From a checkpoint of a small image denoising autoencoder.
Training: 5800 steps, batches of 128.
Rows from expert 18 of block 9 of the encoder, named by matrix and row number. Rows with one number belong to one neuron. Each number is 200 + 20 x the weight over its row's rms, rounded and kept within 0 to 999. All counts start at 0. After the name is the row's rms in percent of the matrix's.
# up: expert up (encoder.blocks.9.mlp.up, 32x96x192), inputs 0-63
# down: expert down (encoder.blocks.9.mlp.down, 32x192x96, transposed), outputs 0-63
up.32,105,229,223,211,246,218,194,194,171,196,192,191,200,184,212,212,191,202,227,209,204,223,238,193,210,210,238,191,217,211,193,198,192,202,194,196,205,215,185,198,215,186,191,232,170,164,245,207,177,190,217,196,178,176,164,181,193,182,174,197,193,186,187,242,226
down.32,096,232,227,160,215,194,214,207,184,174,175,216,200,176,199,180,200,202,233,174,217,217,179,184,204,200,217,195,206,204,220,185,180,196,206,216,175,208,187,197,192,180,212,203,196,181,203,192,193,220,190,166,190,240,177,159,197,223,182,210,178,206,217,190,196
up.33,063,197,181,231,199,199,222,189,163,223,227,225,161,208,164,203,212,177,183,169,167,184,161,203,217,232,231,212,222,224,223,213,203,220,217,182,201,191,205,187,258,209,206,208,192,195,203,179,216,183,185,209,175,214,208,178,183,204,219,231,187,175,249,178,200
down.33,073,236,186,226,192,219,180,212,198,177,191,179,208,206,167,196,200,200,188,204,201,205,204,204,206,182,187,168,210,206,198,215,224,190,196,210,200,223,203,213,188,213,199,170,238,202,229,211,221,178,207,193,178,185,207,200,167,217,197,194,198,186,154,227,232
up.34,074,177,164,211,202,206,195,211,204,208,197,210,202,201,187,201,187,213,210,209,191,171,173,222,173,196,197,204,232,179,187,223,205,196,170,179,179,177,192,191,224,206,217,196,227,179,192,197,186,211,185,215,175,190,205,219,173,204,213,192,200,240,219,204,181
down.34,088,196,210,225,182,179,190,233,236,189,226,175,237,170,197,239,208,239,210,208,195,183,202,198,221,201,181,187,178,180,240,233,169,198,194,172,209,204,189,181,211,217,165,178,206,148,204,201,182,184,205,168,214,193,224,205,231,190,189,187,180,212,158,183,200
up.35,121,181,219,193,185,202,195,176,198,178,210,179,197,207,177,205,217,203,176,192,194,219,175,181,178,185,168,225,204,188,231,185,238,196,219,207,214,190,197,225,223,203,225,197,219,214,196,185,226,204,228,248,183,223,219,205,200,213,214,168,188,220,228,198,228
down.35,125,197,157,191,174,230,208,176,176,194,224,214,236,226,202,205,209,200,181,226,179,191,181,173,183,193,164,210,189,200,189,197,253,202,173,245,216,197,222,206,234,196,213,164,187,185,214,200,189,210,197,213,196,179,196,227,208,203,196,173,184,193,180,210,177
up.36,113,221,182,194,206,172,184,187,187,228,200,204,233,195,185,236,165,182,191,218,192,155,187,220,221,199,163,180,205,205,217,207,203,244,188,205,219,235,176,224,202,219,197,196,198,218,230,208,210,211,172,203,207,219,172,204,193,183,175,210,187,211,193,211,184
down.36,093,192,183,196,209,174,203,236,199,213,236,210,190,154,202,194,189,239,203,180,204,197,213,192,241,227,188,196,216,215,207,202,170,216,203,183,222,189,185,191,193,192,194,189,189,210,212,171,216,182,193,182,224,204,221,230,182,209,205,205,193,158,180,146,200
up.37,080,203,207,205,212,215,221,241,206,212,179,206,215,201,165,197,206,203,233,180,174,159,182,250,211,247,180,233,227,191,232,211,228,229,169,190,221,199,192,193,198,218,221,192,233,182,169,197,206,194,197,208,190,197,192,214,186,193,164,223,197,172,182,242,218
down.37,084,234,209,206,212,215,223,186,192,223,211,176,209,217,162,225,216,204,201,174,203,188,193,240,198,214,173,187,181,234,204,227,197,171,240,200,211,221,215,227,191,191,197,209,175,207,185,223,202,195,202,176,172,166,184,163,202,222,211,195,184,176,173,212,230
up.38,144,166,202,221,222,222,192,174,193,174,202,195,240,203,183,203,177,211,200,208,194,204,221,205,146,194,218,202,226,230,238,220,212,195,202,203,202,183,212,174,198,215,227,184,202,207,185,236,191,200,203,205,198,209,202,205,200,191,192,209,175,208,187,221,168
down.38,136,229,211,175,198,217,216,216,203,192,192,232,195,189,212,208,180,203,169,206,214,210,201,228,177,223,166,203,221,189,206,179,208,211,200,215,193,212,182,198,191,207,220,159,185,210,213,217,206,209,175,206,165,202,192,181,207,242,208,246,179,173,205,229,131
up.39,093,195,179,197,201,190,184,185,224,218,219,191,152,217,203,224,184,205,194,215,201,197,197,214,147,192,194,209,210,202,219,207,197,215,202,199,188,166,213,193,205,243,232,181,157,220,206,206,172,181,194,194,211,205,219,210,198,157,205,197,195,242,231,189,174
down.39,101,218,181,222,220,237,213,186,174,205,210,227,249,193,225,218,196,213,177,177,191,175,185,236,163,186,192,194,194,226,231,165,202,211,169,193,215,195,218,195,205,225,220,192,192,187,189,177,215,193,216,216,186,179,164,213,183,204,207,199,179,190,197,233,228
up.40,085,228,196,227,204,171,198,159,205,218,227,228,190,178,191,191,190,199,204,193,196,197,222,170,164,205,172,224,202,180,170,224,203,195,187,187,167,190,197,220,186,199,183,183,149,212,233,173,158,204,181,209,220,214,170,192,175,158,203,183,220,241,217,216,233
down.40,103,183,228,222,166,180,170,194,223,210,220,211,214,187,192,189,218,196,190,199,157,196,210,201,184,148,179,192,202,212,224,175,190,198,215,184,230,185,208,202,235,199,200,216,228,167,211,220,190,203,211,216,197,190,227,194,210,188,215,182,185,213,213,156,194
up.41,090,210,201,195,194,212,184,217,177,223,173,226,202,184,171,210,205,237,224,216,197,190,211,204,209,215,239,199,214,224,193,207,199,234,209,180,209,212,183,193,216,226,175,212,197,190,215,191,180,212,187,153,149,205,198,176,192,185,184,231,180,182,203,178,216
down.41,097,223,197,202,199,174,228,211,163,206,204,191,191,233,183,199,179,191,228,183,196,223,247,229,192,197,225,165,183,216,175,194,185,179,219,173,199,190,214,230,191,221,208,197,172,188,211,195,219,218,210,177,215,207,191,164,209,232,198,199,185,236,215,200,219
up.42,121,201,199,208,191,200,205,211,195,184,190,202,202,184,235,172,217,194,175,189,239,230,213,186,193,193,219,152,199,217,193,184,194,207,210,209,215,195,195,225,206,219,174,228,213,197,198,201,192,210,205,209,184,219,179,175,205,205,221,218,200,178,218,209,198
down.42,107,222,228,165,175,201,202,183,173,198,184,181,181,204,244,178,219,168,210,196,204,208,195,155,175,180,221,170,213,188,199,209,218,177,185,235,204,168,220,209,223,204,193,228,179,208,180,206,192,213,178,181,196,178,205,188,202,213,215,215,189,212,218,202,229
up.43,104,159,168,191,192,210,202,172,200,193,190,181,267,195,180,197,139,209,179,189,208,177,193,198,219,233,217,206,197,181,185,197,235,216,231,178,189,236,211,209,194,193,212,184,250,193,198,210,207,216,190,164,215,169,211,175,182,203,216,186,162,206,172,210,178
down.43,104,165,177,180,167,192,212,210,192,225,200,205,233,203,177,214,186,197,208,214,206,184,193,234,186,212,227,191,202,214,156,208,201,197,177,204,199,238,242,184,221,171,194,154,215,174,235,224,223,197,184,203,194,175,221,193,193,236,203,212,204,198,194,210,145
up.44,087,180,189,203,226,216,208,195,199,192,194,178,194,180,176,169,203,202,190,203,210,182,192,229,165,226,178,197,214,216,250,180,214,207,204,208,228,206,221,210,202,210,205,204,225,215,177,203,211,225,232,221,209,177,192,198,203,189,212,219,213,199,253,215,162
down.44,097,209,213,242,194,219,234,191,205,201,210,174,229,209,208,215,175,218,202,189,207,175,198,190,222,177,206,192,221,205,208,204,214,204,214,210,191,222,202,221,199,190,262,230,226,202,177,194,181,192,188,190,179,203,166,185,196,204,198,214,170,189,212,188,215
up.45,089,244,200,191,194,196,178,228,214,218,221,216,201,177,207,210,242,185,202,196,213,181,200,204,177,197,208,190,246,164,203,220,223,239,147,178,203,199,168,217,192,227,197,200,218,215,202,191,164,210,196,185,206,175,185,205,193,198,203,190,204,193,189,173,209
down.45,095,177,191,221,198,214,202,204,186,185,229,182,198,184,217,206,183,203,216,193,185,180,242,166,200,188,198,217,212,207,183,196,154,184,215,199,213,206,163,186,213,197,182,222,212,158,167,214,191,171,206,197,215,198,192,232,211,201,196,211,176,179,183,196,232
up.46,132,208,245,200,205,209,182,195,181,182,256,183,245,215,198,201,195,184,180,229,205,218,194,178,211,204,223,209,177,216,197,163,237,213,193,217,204,213,177,185,219,214,209,190,201,204,199,214,214,207,220,221,202,171,204,189,200,208,177,209,140,183,221,208,200
down.46,131,244,184,164,180,183,224,241,167,190,205,207,206,193,201,191,167,151,178,210,184,193,194,214,217,182,224,214,194,185,173,214,219,201,208,262,189,207,195,181,171,183,206,211,216,192,176,222,199,235,199,227,169,169,180,198,232,205,169,206,227,181,200,226,221
up.47,121,193,185,233,190,186,219,161,174,220,228,228,221,242,196,181,181,227,248,200,195,198,197,208,229,197,205,191,203,185,244,222,220,208,162,196,189,196,190,207,220,223,169,175,222,209,197,189,197,190,213,148,207,184,211,197,215,205,205,203,212,214,202,197,200
down.47,111,200,222,197,196,190,227,178,190,208,203,220,220,230,220,190,202,170,185,191,207,218,221,195,185,180,180,189,190,222,202,193,206,181,189,182,203,209,228,212,206,204,166,172,207,213,224,216,258,215,195,181,220,182,209,223,209,219,211,217,227,178,211,199,175
up.48,107,246,187,205,183,184,186,207,200,230,227,192,181,198,239,190,218,213,210,189,197,164,196,218,190,207,166,184,189,212,190,157,185,192,190,227,163,173,189,186,205,189,183,223,172,182,196,211,195,203,200,192,210,203,182,244,196,204,205,184,206,207,239,197,186
down.48,105,181,206,207,180,213,194,200,184,199,198,173,230,203,209,179,206,210,220,183,230,191,204,168,234,200,185,213,202,174,224,193,180,196,174,205,223,180,213,215,208,195,186,224,196,166,214,180,221,165,186,172,232,211,232,186,194,221,214,188,220,214,209,180,202
up.49,062,198,206,242,171,178,199,188,196,232,201,191,196,210,221,165,210,159,193,225,167,180,206,197,197,200,210,151,199,198,199,186,212,195,214,155,193,195,206,226,191,192,186,208,171,184,170,220,167,197,177,189,203,220,197,210,230,185,198,191,195,194,170,217,187
down.49,076,202,194,234,213,182,211,205,205,207,192,214,201,226,199,210,228,175,177,222,219,207,194,200,181,211,247,193,199,211,208,225,216,225,232,169,187,194,203,165,197,201,208,209,186,200,170,199,203,181,198,207,205,218,201,179,176,225,196,205,199,228,197,213,225
up.50,157,153,189,189,196,208,204,203,217,210,198,177,228,186,232,193,195,184,205,189,241,186,231,198,215,219,216,227,227,195,239,192,214,199,212,194,226,221,225,205,208,198,206,206,236,200,190,182,222,166,207,206,196,171,200,169,209,201,217,197,177,204,206,154,176
down.50,142,195,162,189,193,199,206,192,193,198,218,198,212,199,183,216,191,166,189,184,186,195,186,226,201,220,159,163,198,213,167,193,206,224,193,195,195,229,226,205,220,179,196,182,253,177,179,205,194,212,199,196,184,174,213,218,197,231,209,175,209,210,202,193,186
up.51,093,208,176,189,181,216,190,210,194,184,202,207,219,207,171,225,184,195,213,158,222,155,213,210,193,197,223,186,206,203,180,205,192,199,220,145,171,188,157,240,206,202,195,194,197,194,180,203,225,229,203,170,160,189,210,200,199,218,194,168,173,224,192,165,182
down.51,090,199,222,204,216,186,238,202,181,197,210,179,176,209,205,219,225,214,200,212,205,203,215,156,185,182,189,197,185,209,193,215,220,193,193,204,188,194,234,200,194,190,215,200,197,161,198,221,185,186,208,188,204,144,206,193,213,217,180,201,151,208,250,194,189
up.52,104,215,201,181,224,195,218,251,217,214,190,156,247,206,194,194,190,189,188,214,214,207,173,202,210,174,178,231,229,224,181,168,207,187,166,177,204,236,185,206,199,236,198,253,264,167,230,198,210,201,197,178,185,189,175,150,214,194,205,192,198,187,215,214,185
down.52,096,180,186,177,190,234,226,210,197,218,210,210,223,179,201,195,194,227,189,199,184,158,189,199,234,220,199,196,191,215,173,223,186,232,234,215,160,237,228,195,184,227,185,207,202,181,222,181,188,237,229,185,205,205,221,171,194,185,190,218,157,210,235,197,164
up.53,157,186,166,190,211,199,210,182,194,191,185,151,257,209,177,209,165,201,218,207,203,185,197,209,239,235,218,208,208,204,202,175,191,204,179,203,188,214,202,191,203,190,197,203,267,194,210,192,199,209,205,189,221,163,204,191,191,189,217,158,208,201,178,190,166
down.53,143,150,180,182,197,209,230,191,169,218,215,190,201,205,179,192,195,222,191,201,186,199,188,207,198,191,211,196,196,209,198,202,185,218,212,205,161,205,224,175,210,200,225,172,205,158,195,207,200,220,208,200,207,190,221,184,214,247,200,194,194,241,215,200,154
up.54,121,179,222,189,224,197,215,223,215,168,187,201,219,182,218,172,210,209,204,231,215,183,226,189,186,193,239,213,176,255,189,189,204,191,205,227,185,220,201,190,194,208,231,214,195,186,179,190,189,201,195,177,208,216,208,210,197,202,177,191,183,222,209,199,190
down.54,115,227,213,179,212,207,219,237,170,202,180,196,204,233,197,187,163,214,202,223,199,203,183,182,187,217,207,201,173,182,205,216,168,200,170,230,199,199,213,168,153,227,172,205,237,190,202,218,151,204,215,161,196,219,162,188,228,230,155,245,203,218,200,216,177
up.55,087,200,209,193,187,205,180,162,165,190,198,190,212,214,223,202,190,212,236,221,192,183,192,213,209,222,219,163,203,197,181,186,224,236,215,224,225,206,194,219,196,205,194,192,193,184,206,201,246,256,218,224,206,218,225,197,224,196,244,237,171,215,255,205,213
down.55,095,192,216,163,193,208,223,159,190,210,183,208,209,193,179,216,185,232,247,212,220,214,180,189,240,233,191,188,206,204,153,182,239,218,182,205,159,212,209,203,239,196,210,167,226,171,194,201,195,193,197,181,202,253,194,186,220,205,178,211,240,200,210,185,195
up.56,062,248,159,186,207,175,213,209,192,193,218,211,243,188,173,204,209,204,177,200,178,199,172,205,194,211,181,220,197,213,213,227,189,207,212,204,196,207,207,202,185,183,181,187,207,195,174,241,174,200,210,189,170,191,216,193,197,186,191,234,184,202,209,228,184
down.56,072,207,229,211,199,239,212,243,197,199,182,191,180,205,161,191,219,224,248,200,227,214,192,231,218,203,216,203,150,188,200,147,173,209,248,217,191,201,177,212,187,201,205,231,186,176,225,198,200,199,189,178,195,214,171,207,160,183,189,183,193,182,177,178,208
up.57,091,162,195,193,196,220,194,157,184,211,186,208,199,209,191,203,165,194,194,180,206,209,219,173,152,180,201,176,212,211,226,240,208,201,188,205,195,191,210,196,181,231,206,193,222,195,169,189,216,216,173,202,212,181,199,164,200,164,230,197,193,220,217,171,173
down.57,091,198,197,214,207,229,220,230,219,195,212,180,230,188,213,182,191,221,213,173,181,194,207,222,170,199,201,190,203,170,199,172,196,213,170,199,202,242,183,186,218,213,216,184,196,192,171,235,179,195,175,186,193,197,193,219,219,228,196,224,214,186,183,205,164
up.58,108,187,201,186,190,216,194,202,174,216,179,197,211,246,196,231,190,200,224,204,199,173,169,187,198,179,240,227,167,181,180,205,201,228,181,246,179,239,196,195,223,195,192,191,217,206,171,187,219,226,168,185,216,182,204,202,225,222,186,189,228,196,211,162,180
down.58,108,185,171,218,220,200,200,190,221,183,236,206,200,228,190,198,153,222,201,245,196,242,198,191,163,209,215,197,178,217,189,219,181,187,219,193,218,192,217,168,164,224,171,178,195,216,179,209,200,185,183,193,169,190,215,216,174,211,203,191,216,191,183,233,171
up.59,107,207,197,208,178,203,176,172,214,215,228,202,149,208,195,199,245,177,194,231,262,225,218,217,201,203,233,186,233,212,216,249,227,191,216,174,227,199,202,201,174,183,192,234,212,208,171,169,199,230,191,192,201,209,179,197,199,209,206,205,206,157,230,192,217
down.59,107,213,188,229,226,169,218,240,177,197,185,210,186,214,196,210,219,219,192,186,216,188,235,184,199,187,178,205,250,206,215,169,192,153,231,213,185,199,169,213,179,214,208,196,230,201,202,182,195,217,195,165,233,207,215,221,221,183,176,190,207,187,190,185,201
up.60,089,198,180,186,190,179,183,233,195,191,157,204,194,176,206,203,199,195,201,155,219,213,209,223,196,201,225,169,230,224,258,192,200,220,187,195,235,180,206,213,199,175,186,174,166,198,224,191,207,186,230,213,215,213,166,164,183,227,192,222,206,212,211,205,189
down.60,098,194,212,189,230,204,208,214,176,183,207,209,186,210,224,205,211,200,226,178,215,234,198,170,188,222,172,201,224,233,213,195,230,199,204,203,218,228,205,203,207,193,172,231,174,204,194,179,204,194,209,206,200,217,191,208,204,203,177,205,200,182,198,203,223
up.61,073,193,181,241,198,200,228,177,184,159,227,200,228,226,190,217,202,204,244,213,190,197,177,213,216,240,216,214,189,180,196,193,207,185,185,208,192,195,232,218,205,195,239,205,212,185,189,164,183,215,208,182,198,199,192,196,203,160,188,206,221,193,212,183,169
down.61,079,209,146,205,228,193,212,167,230,214,182,196,223,199,201,225,187,215,216,211,222,192,180,219,214,181,197,217,194,184,193,202,204,202,192,237,189,190,203,195,224,193,240,219,225,217,219,213,203,229,165,188,213,206,189,170,204,210,241,233,187,229,177,232,182
up.62,073,218,182,202,205,201,206,223,185,219,220,201,177,196,229,199,216,186,172,195,211,180,215,230,192,236,218,215,184,192,223,147,180,226,216,191,207,189,200,199,219,209,207,185,207,198,184,183,226,198,209,200,208,206,212,161,199,184,177,197,183,148,222,201,145
down.62,088,218,146,219,210,182,195,222,230,213,172,227,192,217,186,197,205,187,195,203,234,188,230,197,252,213,202,220,189,207,199,189,185,206,219,213,213,198,224,167,197,205,178,214,201,201,179,211,180,199,195,178,174,203,208,214,195,160,199,235,180,219,178,201,212
up.63,111,198,196,199,207,197,213,144,169,225,191,218,180,215,197,198,167,239,212,208,196,186,183,174,217,182,204,209,149,217,204,190,152,160,207,219,168,220,227,193,193,195,141,239,232,219,180,206,190,222,193,180,198,227,215,201,207,164,215,201,214,200,216,181,172
down.63,101,222,192,187,212,189,211,186,201,242,218,178,190,214,172,187,195,200,149,190,187,183,175,214,175,175,200,172,211,201,226,191,142,225,192,188,212,237,196,199,198,192,199,153,218,212,192,199,189,217,203,199,203,221,198,206,163,161,186,214,219,200,190,232,165
up.64,096,206,212,214,206,200,178,167,205,235,196,189,181,196,182,177,177,167,190,192,217,208,211,162,159,210,207,207,189,209,209,237,186,212,199,207,176,205,216,191,207,213,185,194,198,185,192,191,174,159,193,218,216,215,193,203,203,203,213,230,199,197,216,193,180
down.64,097,184,217,197,209,202,176,197,219,218,228,208,210,201,200,205,234,221,181,205,205,180,190,175,175,176,198,180,231,218,248,199,195,226,183,197,204,233,188,165,197,242,192,194,188,177,188,195,216,217,203,197,210,195,191,198,179,223,189,207,242,186,180,223,151
up.65,102,208,226,208,197,177,177,191,221,226,234,209,181,207,164,201,226,173,224,178,182,206,154,198,190,226,203,212,213,171,212,202,211,210,191,201,187,207,191,166,228,235,209,183,174,227,173,212,218,186,205,222,180,208,184,223,213,186,195,222,205,183,195,204,178
down.65,102,192,177,184,206,205,187,213,244,246,224,197,199,186,187,201,210,174,179,187,179,181,161,213,212,237,197,199,193,195,176,226,199,221,169,195,241,191,194,187,209,197,172,210,214,232,223,173,208,210,221,232,208,168,189,206,184,174,218,211,203,184,181,182,225
up.66,102,206,194,180,218,185,191,212,179,197,191,197,162,194,216,187,184,195,220,206,218,179,184,195,217,206,205,189,191,202,194,178,166,181,194,176,169,204,229,217,216,185,195,176,177,202,196,177,195,210,197,211,216,197,184,195,205,151,218,215,199,175,224,176,178
down.66,091,201,166,228,208,195,188,204,196,216,213,203,169,162,224,179,174,208,198,210,200,229,175,189,212,205,183,205,214,194,228,204,198,190,207,224,226,191,193,198,200,212,190,201,180,241,197,163,177,194,216,231,222,225,171,145,170,222,221,173,208,208,186,180,205
up.67,109,184,182,196,171,188,197,168,193,177,194,192,166,199,211,212,204,200,200,184,237,234,202,187,219,201,225,179,210,178,199,219,209,183,188,216,207,201,220,205,219,174,171,221,180,212,206,201,221,250,226,180,229,198,235,163,203,198,233,214,193,188,220,183,235
down.67,101,190,158,168,212,173,198,168,213,195,193,177,175,194,211,219,218,199,200,206,172,220,181,223,178,199,162,214,225,211,173,205,205,191,213,198,200,184,204,200,191,203,192,171,171,220,207,208,198,218,157,223,218,166,220,207,230,255,206,211,217,232,210,219,154
up.68,096,210,180,236,204,192,193,194,198,214,204,203,218,164,216,223,198,197,225,187,193,169,237,211,208,217,194,219,192,191,236,197,204,202,191,190,185,209,198,220,218,168,188,209,210,172,210,182,187,220,179,178,212,175,204,195,221,199,203,193,190,215,191,193,176
down.68,102,149,189,207,196,147,196,225,170,168,218,205,187,186,213,176,209,220,228,193,184,219,217,203,222,210,237,187,184,214,197,178,232,223,189,161,226,171,203,207,199,202,224,194,186,174,217,210,172,227,210,222,203,192,208,173,196,230,218,187,209,198,192,178,206
up.69,108,203,228,214,208,230,210,227,217,205,216,197,210,191,203,187,200,175,156,190,228,181,188,191,183,208,186,195,190,230,183,221,182,190,206,189,183,186,186,212,198,227,187,190,199,208,217,212,158,220,225,162,174,159,186,192,189,213,195,219,200,198,242,238,189
down.69,102,201,212,183,202,221,225,220,179,200,182,188,216,186,213,186,202,197,212,200,221,200,211,133,193,217,212,187,194,218,209,170,173,178,205,241,211,200,206,204,202,203,189,200,180,174,204,219,242,206,224,192,194,192,201,193,192,220,212,204,183,217,235,204,239
up.70,100,203,179,211,196,190,198,184,184,229,216,194,195,216,157,235,196,209,232,181,169,193,175,195,199,199,205,216,221,232,188,218,198,213,204,171,185,225,201,190,207,199,201,217,175,241,200,188,211,193,227,235,188,226,186,215,221,181,187,219,168,170,223,181,186
down.70,084,212,205,201,208,180,224,211,202,206,216,194,169,208,189,213,174,200,200,210,197,229,198,186,194,206,166,225,210,179,229,184,185,175,219,182,203,234,211,192,170,204,183,208,222,201,213,192,173,204,250,181,189,189,188,165,175,200,188,195,201,166,144,199,228
up.71,074,188,180,168,226,207,226,191,186,176,199,190,184,216,217,221,205,213,197,238,197,258,205,186,205,186,233,209,178,218,183,170,230,195,229,200,193,216,196,225,215,212,184,213,233,206,188,186,211,173,170,182,157,202,198,187,207,220,212,214,159,206,221,196,224
down.71,081,222,202,226,186,212,205,200,208,198,195,205,244,214,149,218,201,190,212,229,236,199,216,206,199,213,201,198,223,212,206,195,234,199,178,237,164,180,229,199,162,188,198,197,175,153,199,225,228,210,170,167,176,202,217,194,199,200,192,202,202,235,185,225,248
up.72,069,175,170,215,156,205,196,199,210,187,205,197,206,191,236,206,240,229,183,167,183,209,186,201,176,207,170,171,201,213,233,186,223,199,212,197,208,183,242,198,189,201,215,205,190,230,180,221,198,187,212,198,197,207,196,210,180,224,196,213,226,231,205,180,204
down.72,078,207,198,193,212,226,198,200,210,209,183,190,198,172,185,223,227,195,235,169,238,185,199,175,216,192,141,229,199,200,226,174,220,199,193,173,216,200,212,221,194,219,169,214,166,189,223,205,210,188,190,206,180,201,185,132,205,183,182,187,186,206,203,180,218
up.73,076,199,146,214,226,188,165,194,185,216,228,229,211,192,188,183,176,190,207,176,214,189,262,201,209,221,174,209,180,231,228,168,186,199,190,211,199,204,186,195,209,196,173,198,196,207,193,182,212,194,201,259,209,187,234,212,183,214,183,174,189,230,216,240,187
down.73,087,200,181,206,195,166,172,217,192,210,187,193,180,142,201,171,250,186,213,169,193,179,212,193,218,176,190,206,195,168,177,227,218,175,189,157,235,240,194,192,174,214,189,189,215,188,191,204,187,197,218,203,227,223,205,210,176,197,210,216,173,203,189,151,195
up.74,114,202,195,184,210,213,171,218,214,209,222,203,178,223,194,189,207,176,186,180,175,172,190,235,196,219,194,211,200,149,233,200,178,245,214,188,184,205,169,159,210,246,181,193,218,250,214,217,209,243,212,200,173,226,203,220,195,205,156,193,224,208,173,210,199
down.74,108,199,184,230,217,193,210,221,207,258,236,200,177,197,200,202,188,209,168,220,187,203,200,198,221,194,191,222,199,206,213,197,207,202,219,188,187,197,226,192,204,197,195,209,219,243,162,178,212,166,218,202,197,170,205,254,211,158,218,169,199,175,199,187,203
up.75,080,200,178,215,151,227,217,173,213,246,223,204,194,190,201,201,227,211,182,192,212,199,229,193,149,188,191,205,205,177,204,234,194,207,154,170,187,179,180,189,210,216,204,192,218,220,165,201,194,211,191,196,189,205,174,210,192,177,192,187,201,186,205,200,194
down.75,088,186,196,230,216,229,222,213,173,190,231,217,208,199,171,202,192,254,220,206,214,208,203,183,232,192,164,234,203,178,182,190,188,201,218,201,221,220,173,199,209,186,191,235,220,182,167,163,183,171,206,201,188,195,189,206,204,199,232,196,197,165,195,168,228
up.76,121,155,159,183,154,186,198,204,201,221,227,183,194,208,199,178,197,193,169,205,229,217,215,195,188,182,209,228,189,149,220,189,172,185,244,154,172,232,184,207,204,203,172,197,243,221,181,205,218,202,200,179,202,210,227,196,184,211,201,164,203,197,153,190,196
down.76,113,190,209,223,220,167,218,200,197,189,192,212,203,210,209,192,227,203,217,199,210,189,200,200,174,178,192,208,187,229,205,216,157,209,200,209,193,231,222,198,214,237,237,202,205,197,178,204,190,215,198,187,223,187,203,207,189,224,197,180,233,180,189,194,141
up.77,084,215,171,205,231,187,224,194,234,234,226,177,184,222,176,193,226,188,183,218,211,184,204,209,204,204,176,213,182,208,204,165,200,190,202,185,190,202,218,237,198,201,181,201,190,212,213,171,233,154,199,190,225,209,189,210,228,193,199,169,256,171,231,185,195
down.77,090,189,196,217,215,175,196,186,219,194,216,190,193,189,151,180,187,197,158,191,184,191,174,206,173,182,174,180,184,188,213,195,195,211,166,200,238,214,188,201,234,190,207,186,227,166,207,191,228,181,207,188,222,170,181,213,177,170,210,188,220,206,208,160,232
up.78,157,182,175,187,159,186,172,218,203,228,165,199,174,189,226,188,216,216,140,195,232,203,239,234,201,218,193,200,233,193,226,196,195,212,219,176,216,191,204,209,194,176,202,230,193,207,198,194,209,197,186,183,193,166,220,192,191,198,182,198,186,172,216,172,216
down.78,145,210,187,169,195,167,194,191,180,199,209,221,198,191,221,238,214,219,241,195,175,208,208,197,218,223,175,193,184,228,172,190,222,183,252,188,224,200,218,215,213,191,219,208,191,185,207,194,187,188,197,196,216,189,195,188,239,147,201,195,151,201,203,195,202
up.79,104,179,209,190,197,215,215,229,177,208,166,165,233,210,179,208,189,208,212,195,198,185,195,182,196,214,239,225,215,215,210,183,213,188,191,200,208,242,192,217,187,173,210,225,283,218,173,222,213,235,218,189,190,183,185,152,215,203,202,200,208,198,206,171,220
down.79,111,190,206,186,189,207,207,192,205,195,183,168,190,231,210,201,188,215,229,225,200,182,219,185,198,204,234,183,189,232,172,226,181,202,213,226,152,183,214,191,207,220,217,194,193,198,176,189,173,196,181,197,209,222,209,216,199,225,191,196,189,221,221,222,148
up.80,113,215,176,191,209,207,202,209,219,218,194,199,190,218,197,222,193,225,213,218,197,177,145,238,198,208,167,196,169,166,223,193,190,206,201,163,180,197,229,208,205,235,189,177,163,226,197,167,176,186,197,187,211,224,198,198,196,194,178,219,208,219,198,202,153
down.80,110,192,177,197,224,212,214,162,237,179,206,174,197,194,167,164,178,234,204,207,203,168,172,195,226,205,191,209,178,201,213,201,199,213,178,211,238,227,220,191,200,229,207,175,206,197,230,159,247,180,211,206,179,197,204,239,169,150,214,188,183,223,203,198,224
up.81,077,215,206,199,197,198,209,175,207,178,205,235,234,187,183,176,210,214,222,178,217,219,197,166,191,194,228,165,206,194,192,173,185,207,215,174,203,222,173,202,231,206,177,197,188,163,194,200,154,204,174,217,175,203,206,221,213,224,208,213,208,209,190,186,226
down.81,080,168,241,235,179,179,191,185,189,183,185,163,184,204,213,199,223,220,187,198,190,220,221,206,193,208,170,219,178,205,188,235,172,235,216,222,177,204,175,203,196,206,207,195,162,204,225,185,202,189,205,207,204,217,230,195,199,204,207,215,201,236,193,196,206
up.82,067,198,175,209,169,212,197,195,212,238,165,197,199,205,173,161,174,203,186,198,169,163,206,197,198,204,224,211,190,220,201,183,198,227,194,174,179,216,202,185,198,201,187,210,209,184,182,195,172,188,202,211,204,175,211,198,186,194,166,187,186,181,207,217,206
down.82,078,187,206,210,213,190,176,221,206,223,200,183,195,214,234,182,213,195,223,189,183,230,229,213,182,211,206,235,187,196,202,198,163,172,229,200,189,199,207,172,176,226,192,221,206,199,189,220,180,205,191,163,206,219,203,193,183,209,191,178,197,176,208,186,187
up.83,109,151,188,214,205,199,165,188,223,219,216,184,148,200,201,205,231,193,165,178,228,244,195,240,203,180,160,222,222,170,198,178,215,201,210,165,185,188,203,212,218,187,192,221,211,194,175,176,210,215,198,191,202,219,197,186,212,212,213,178,193,201,209,162,220
down.83,111,185,221,198,165,185,183,209,181,202,228,201,200,184,218,212,196,194,173,197,192,201,197,179,208,198,174,234,201,165,212,183,201,209,211,214,217,183,221,216,224,182,223,228,157,169,205,211,172,208,167,203,234,217,246,224,194,179,172,176,201,184,214,207,180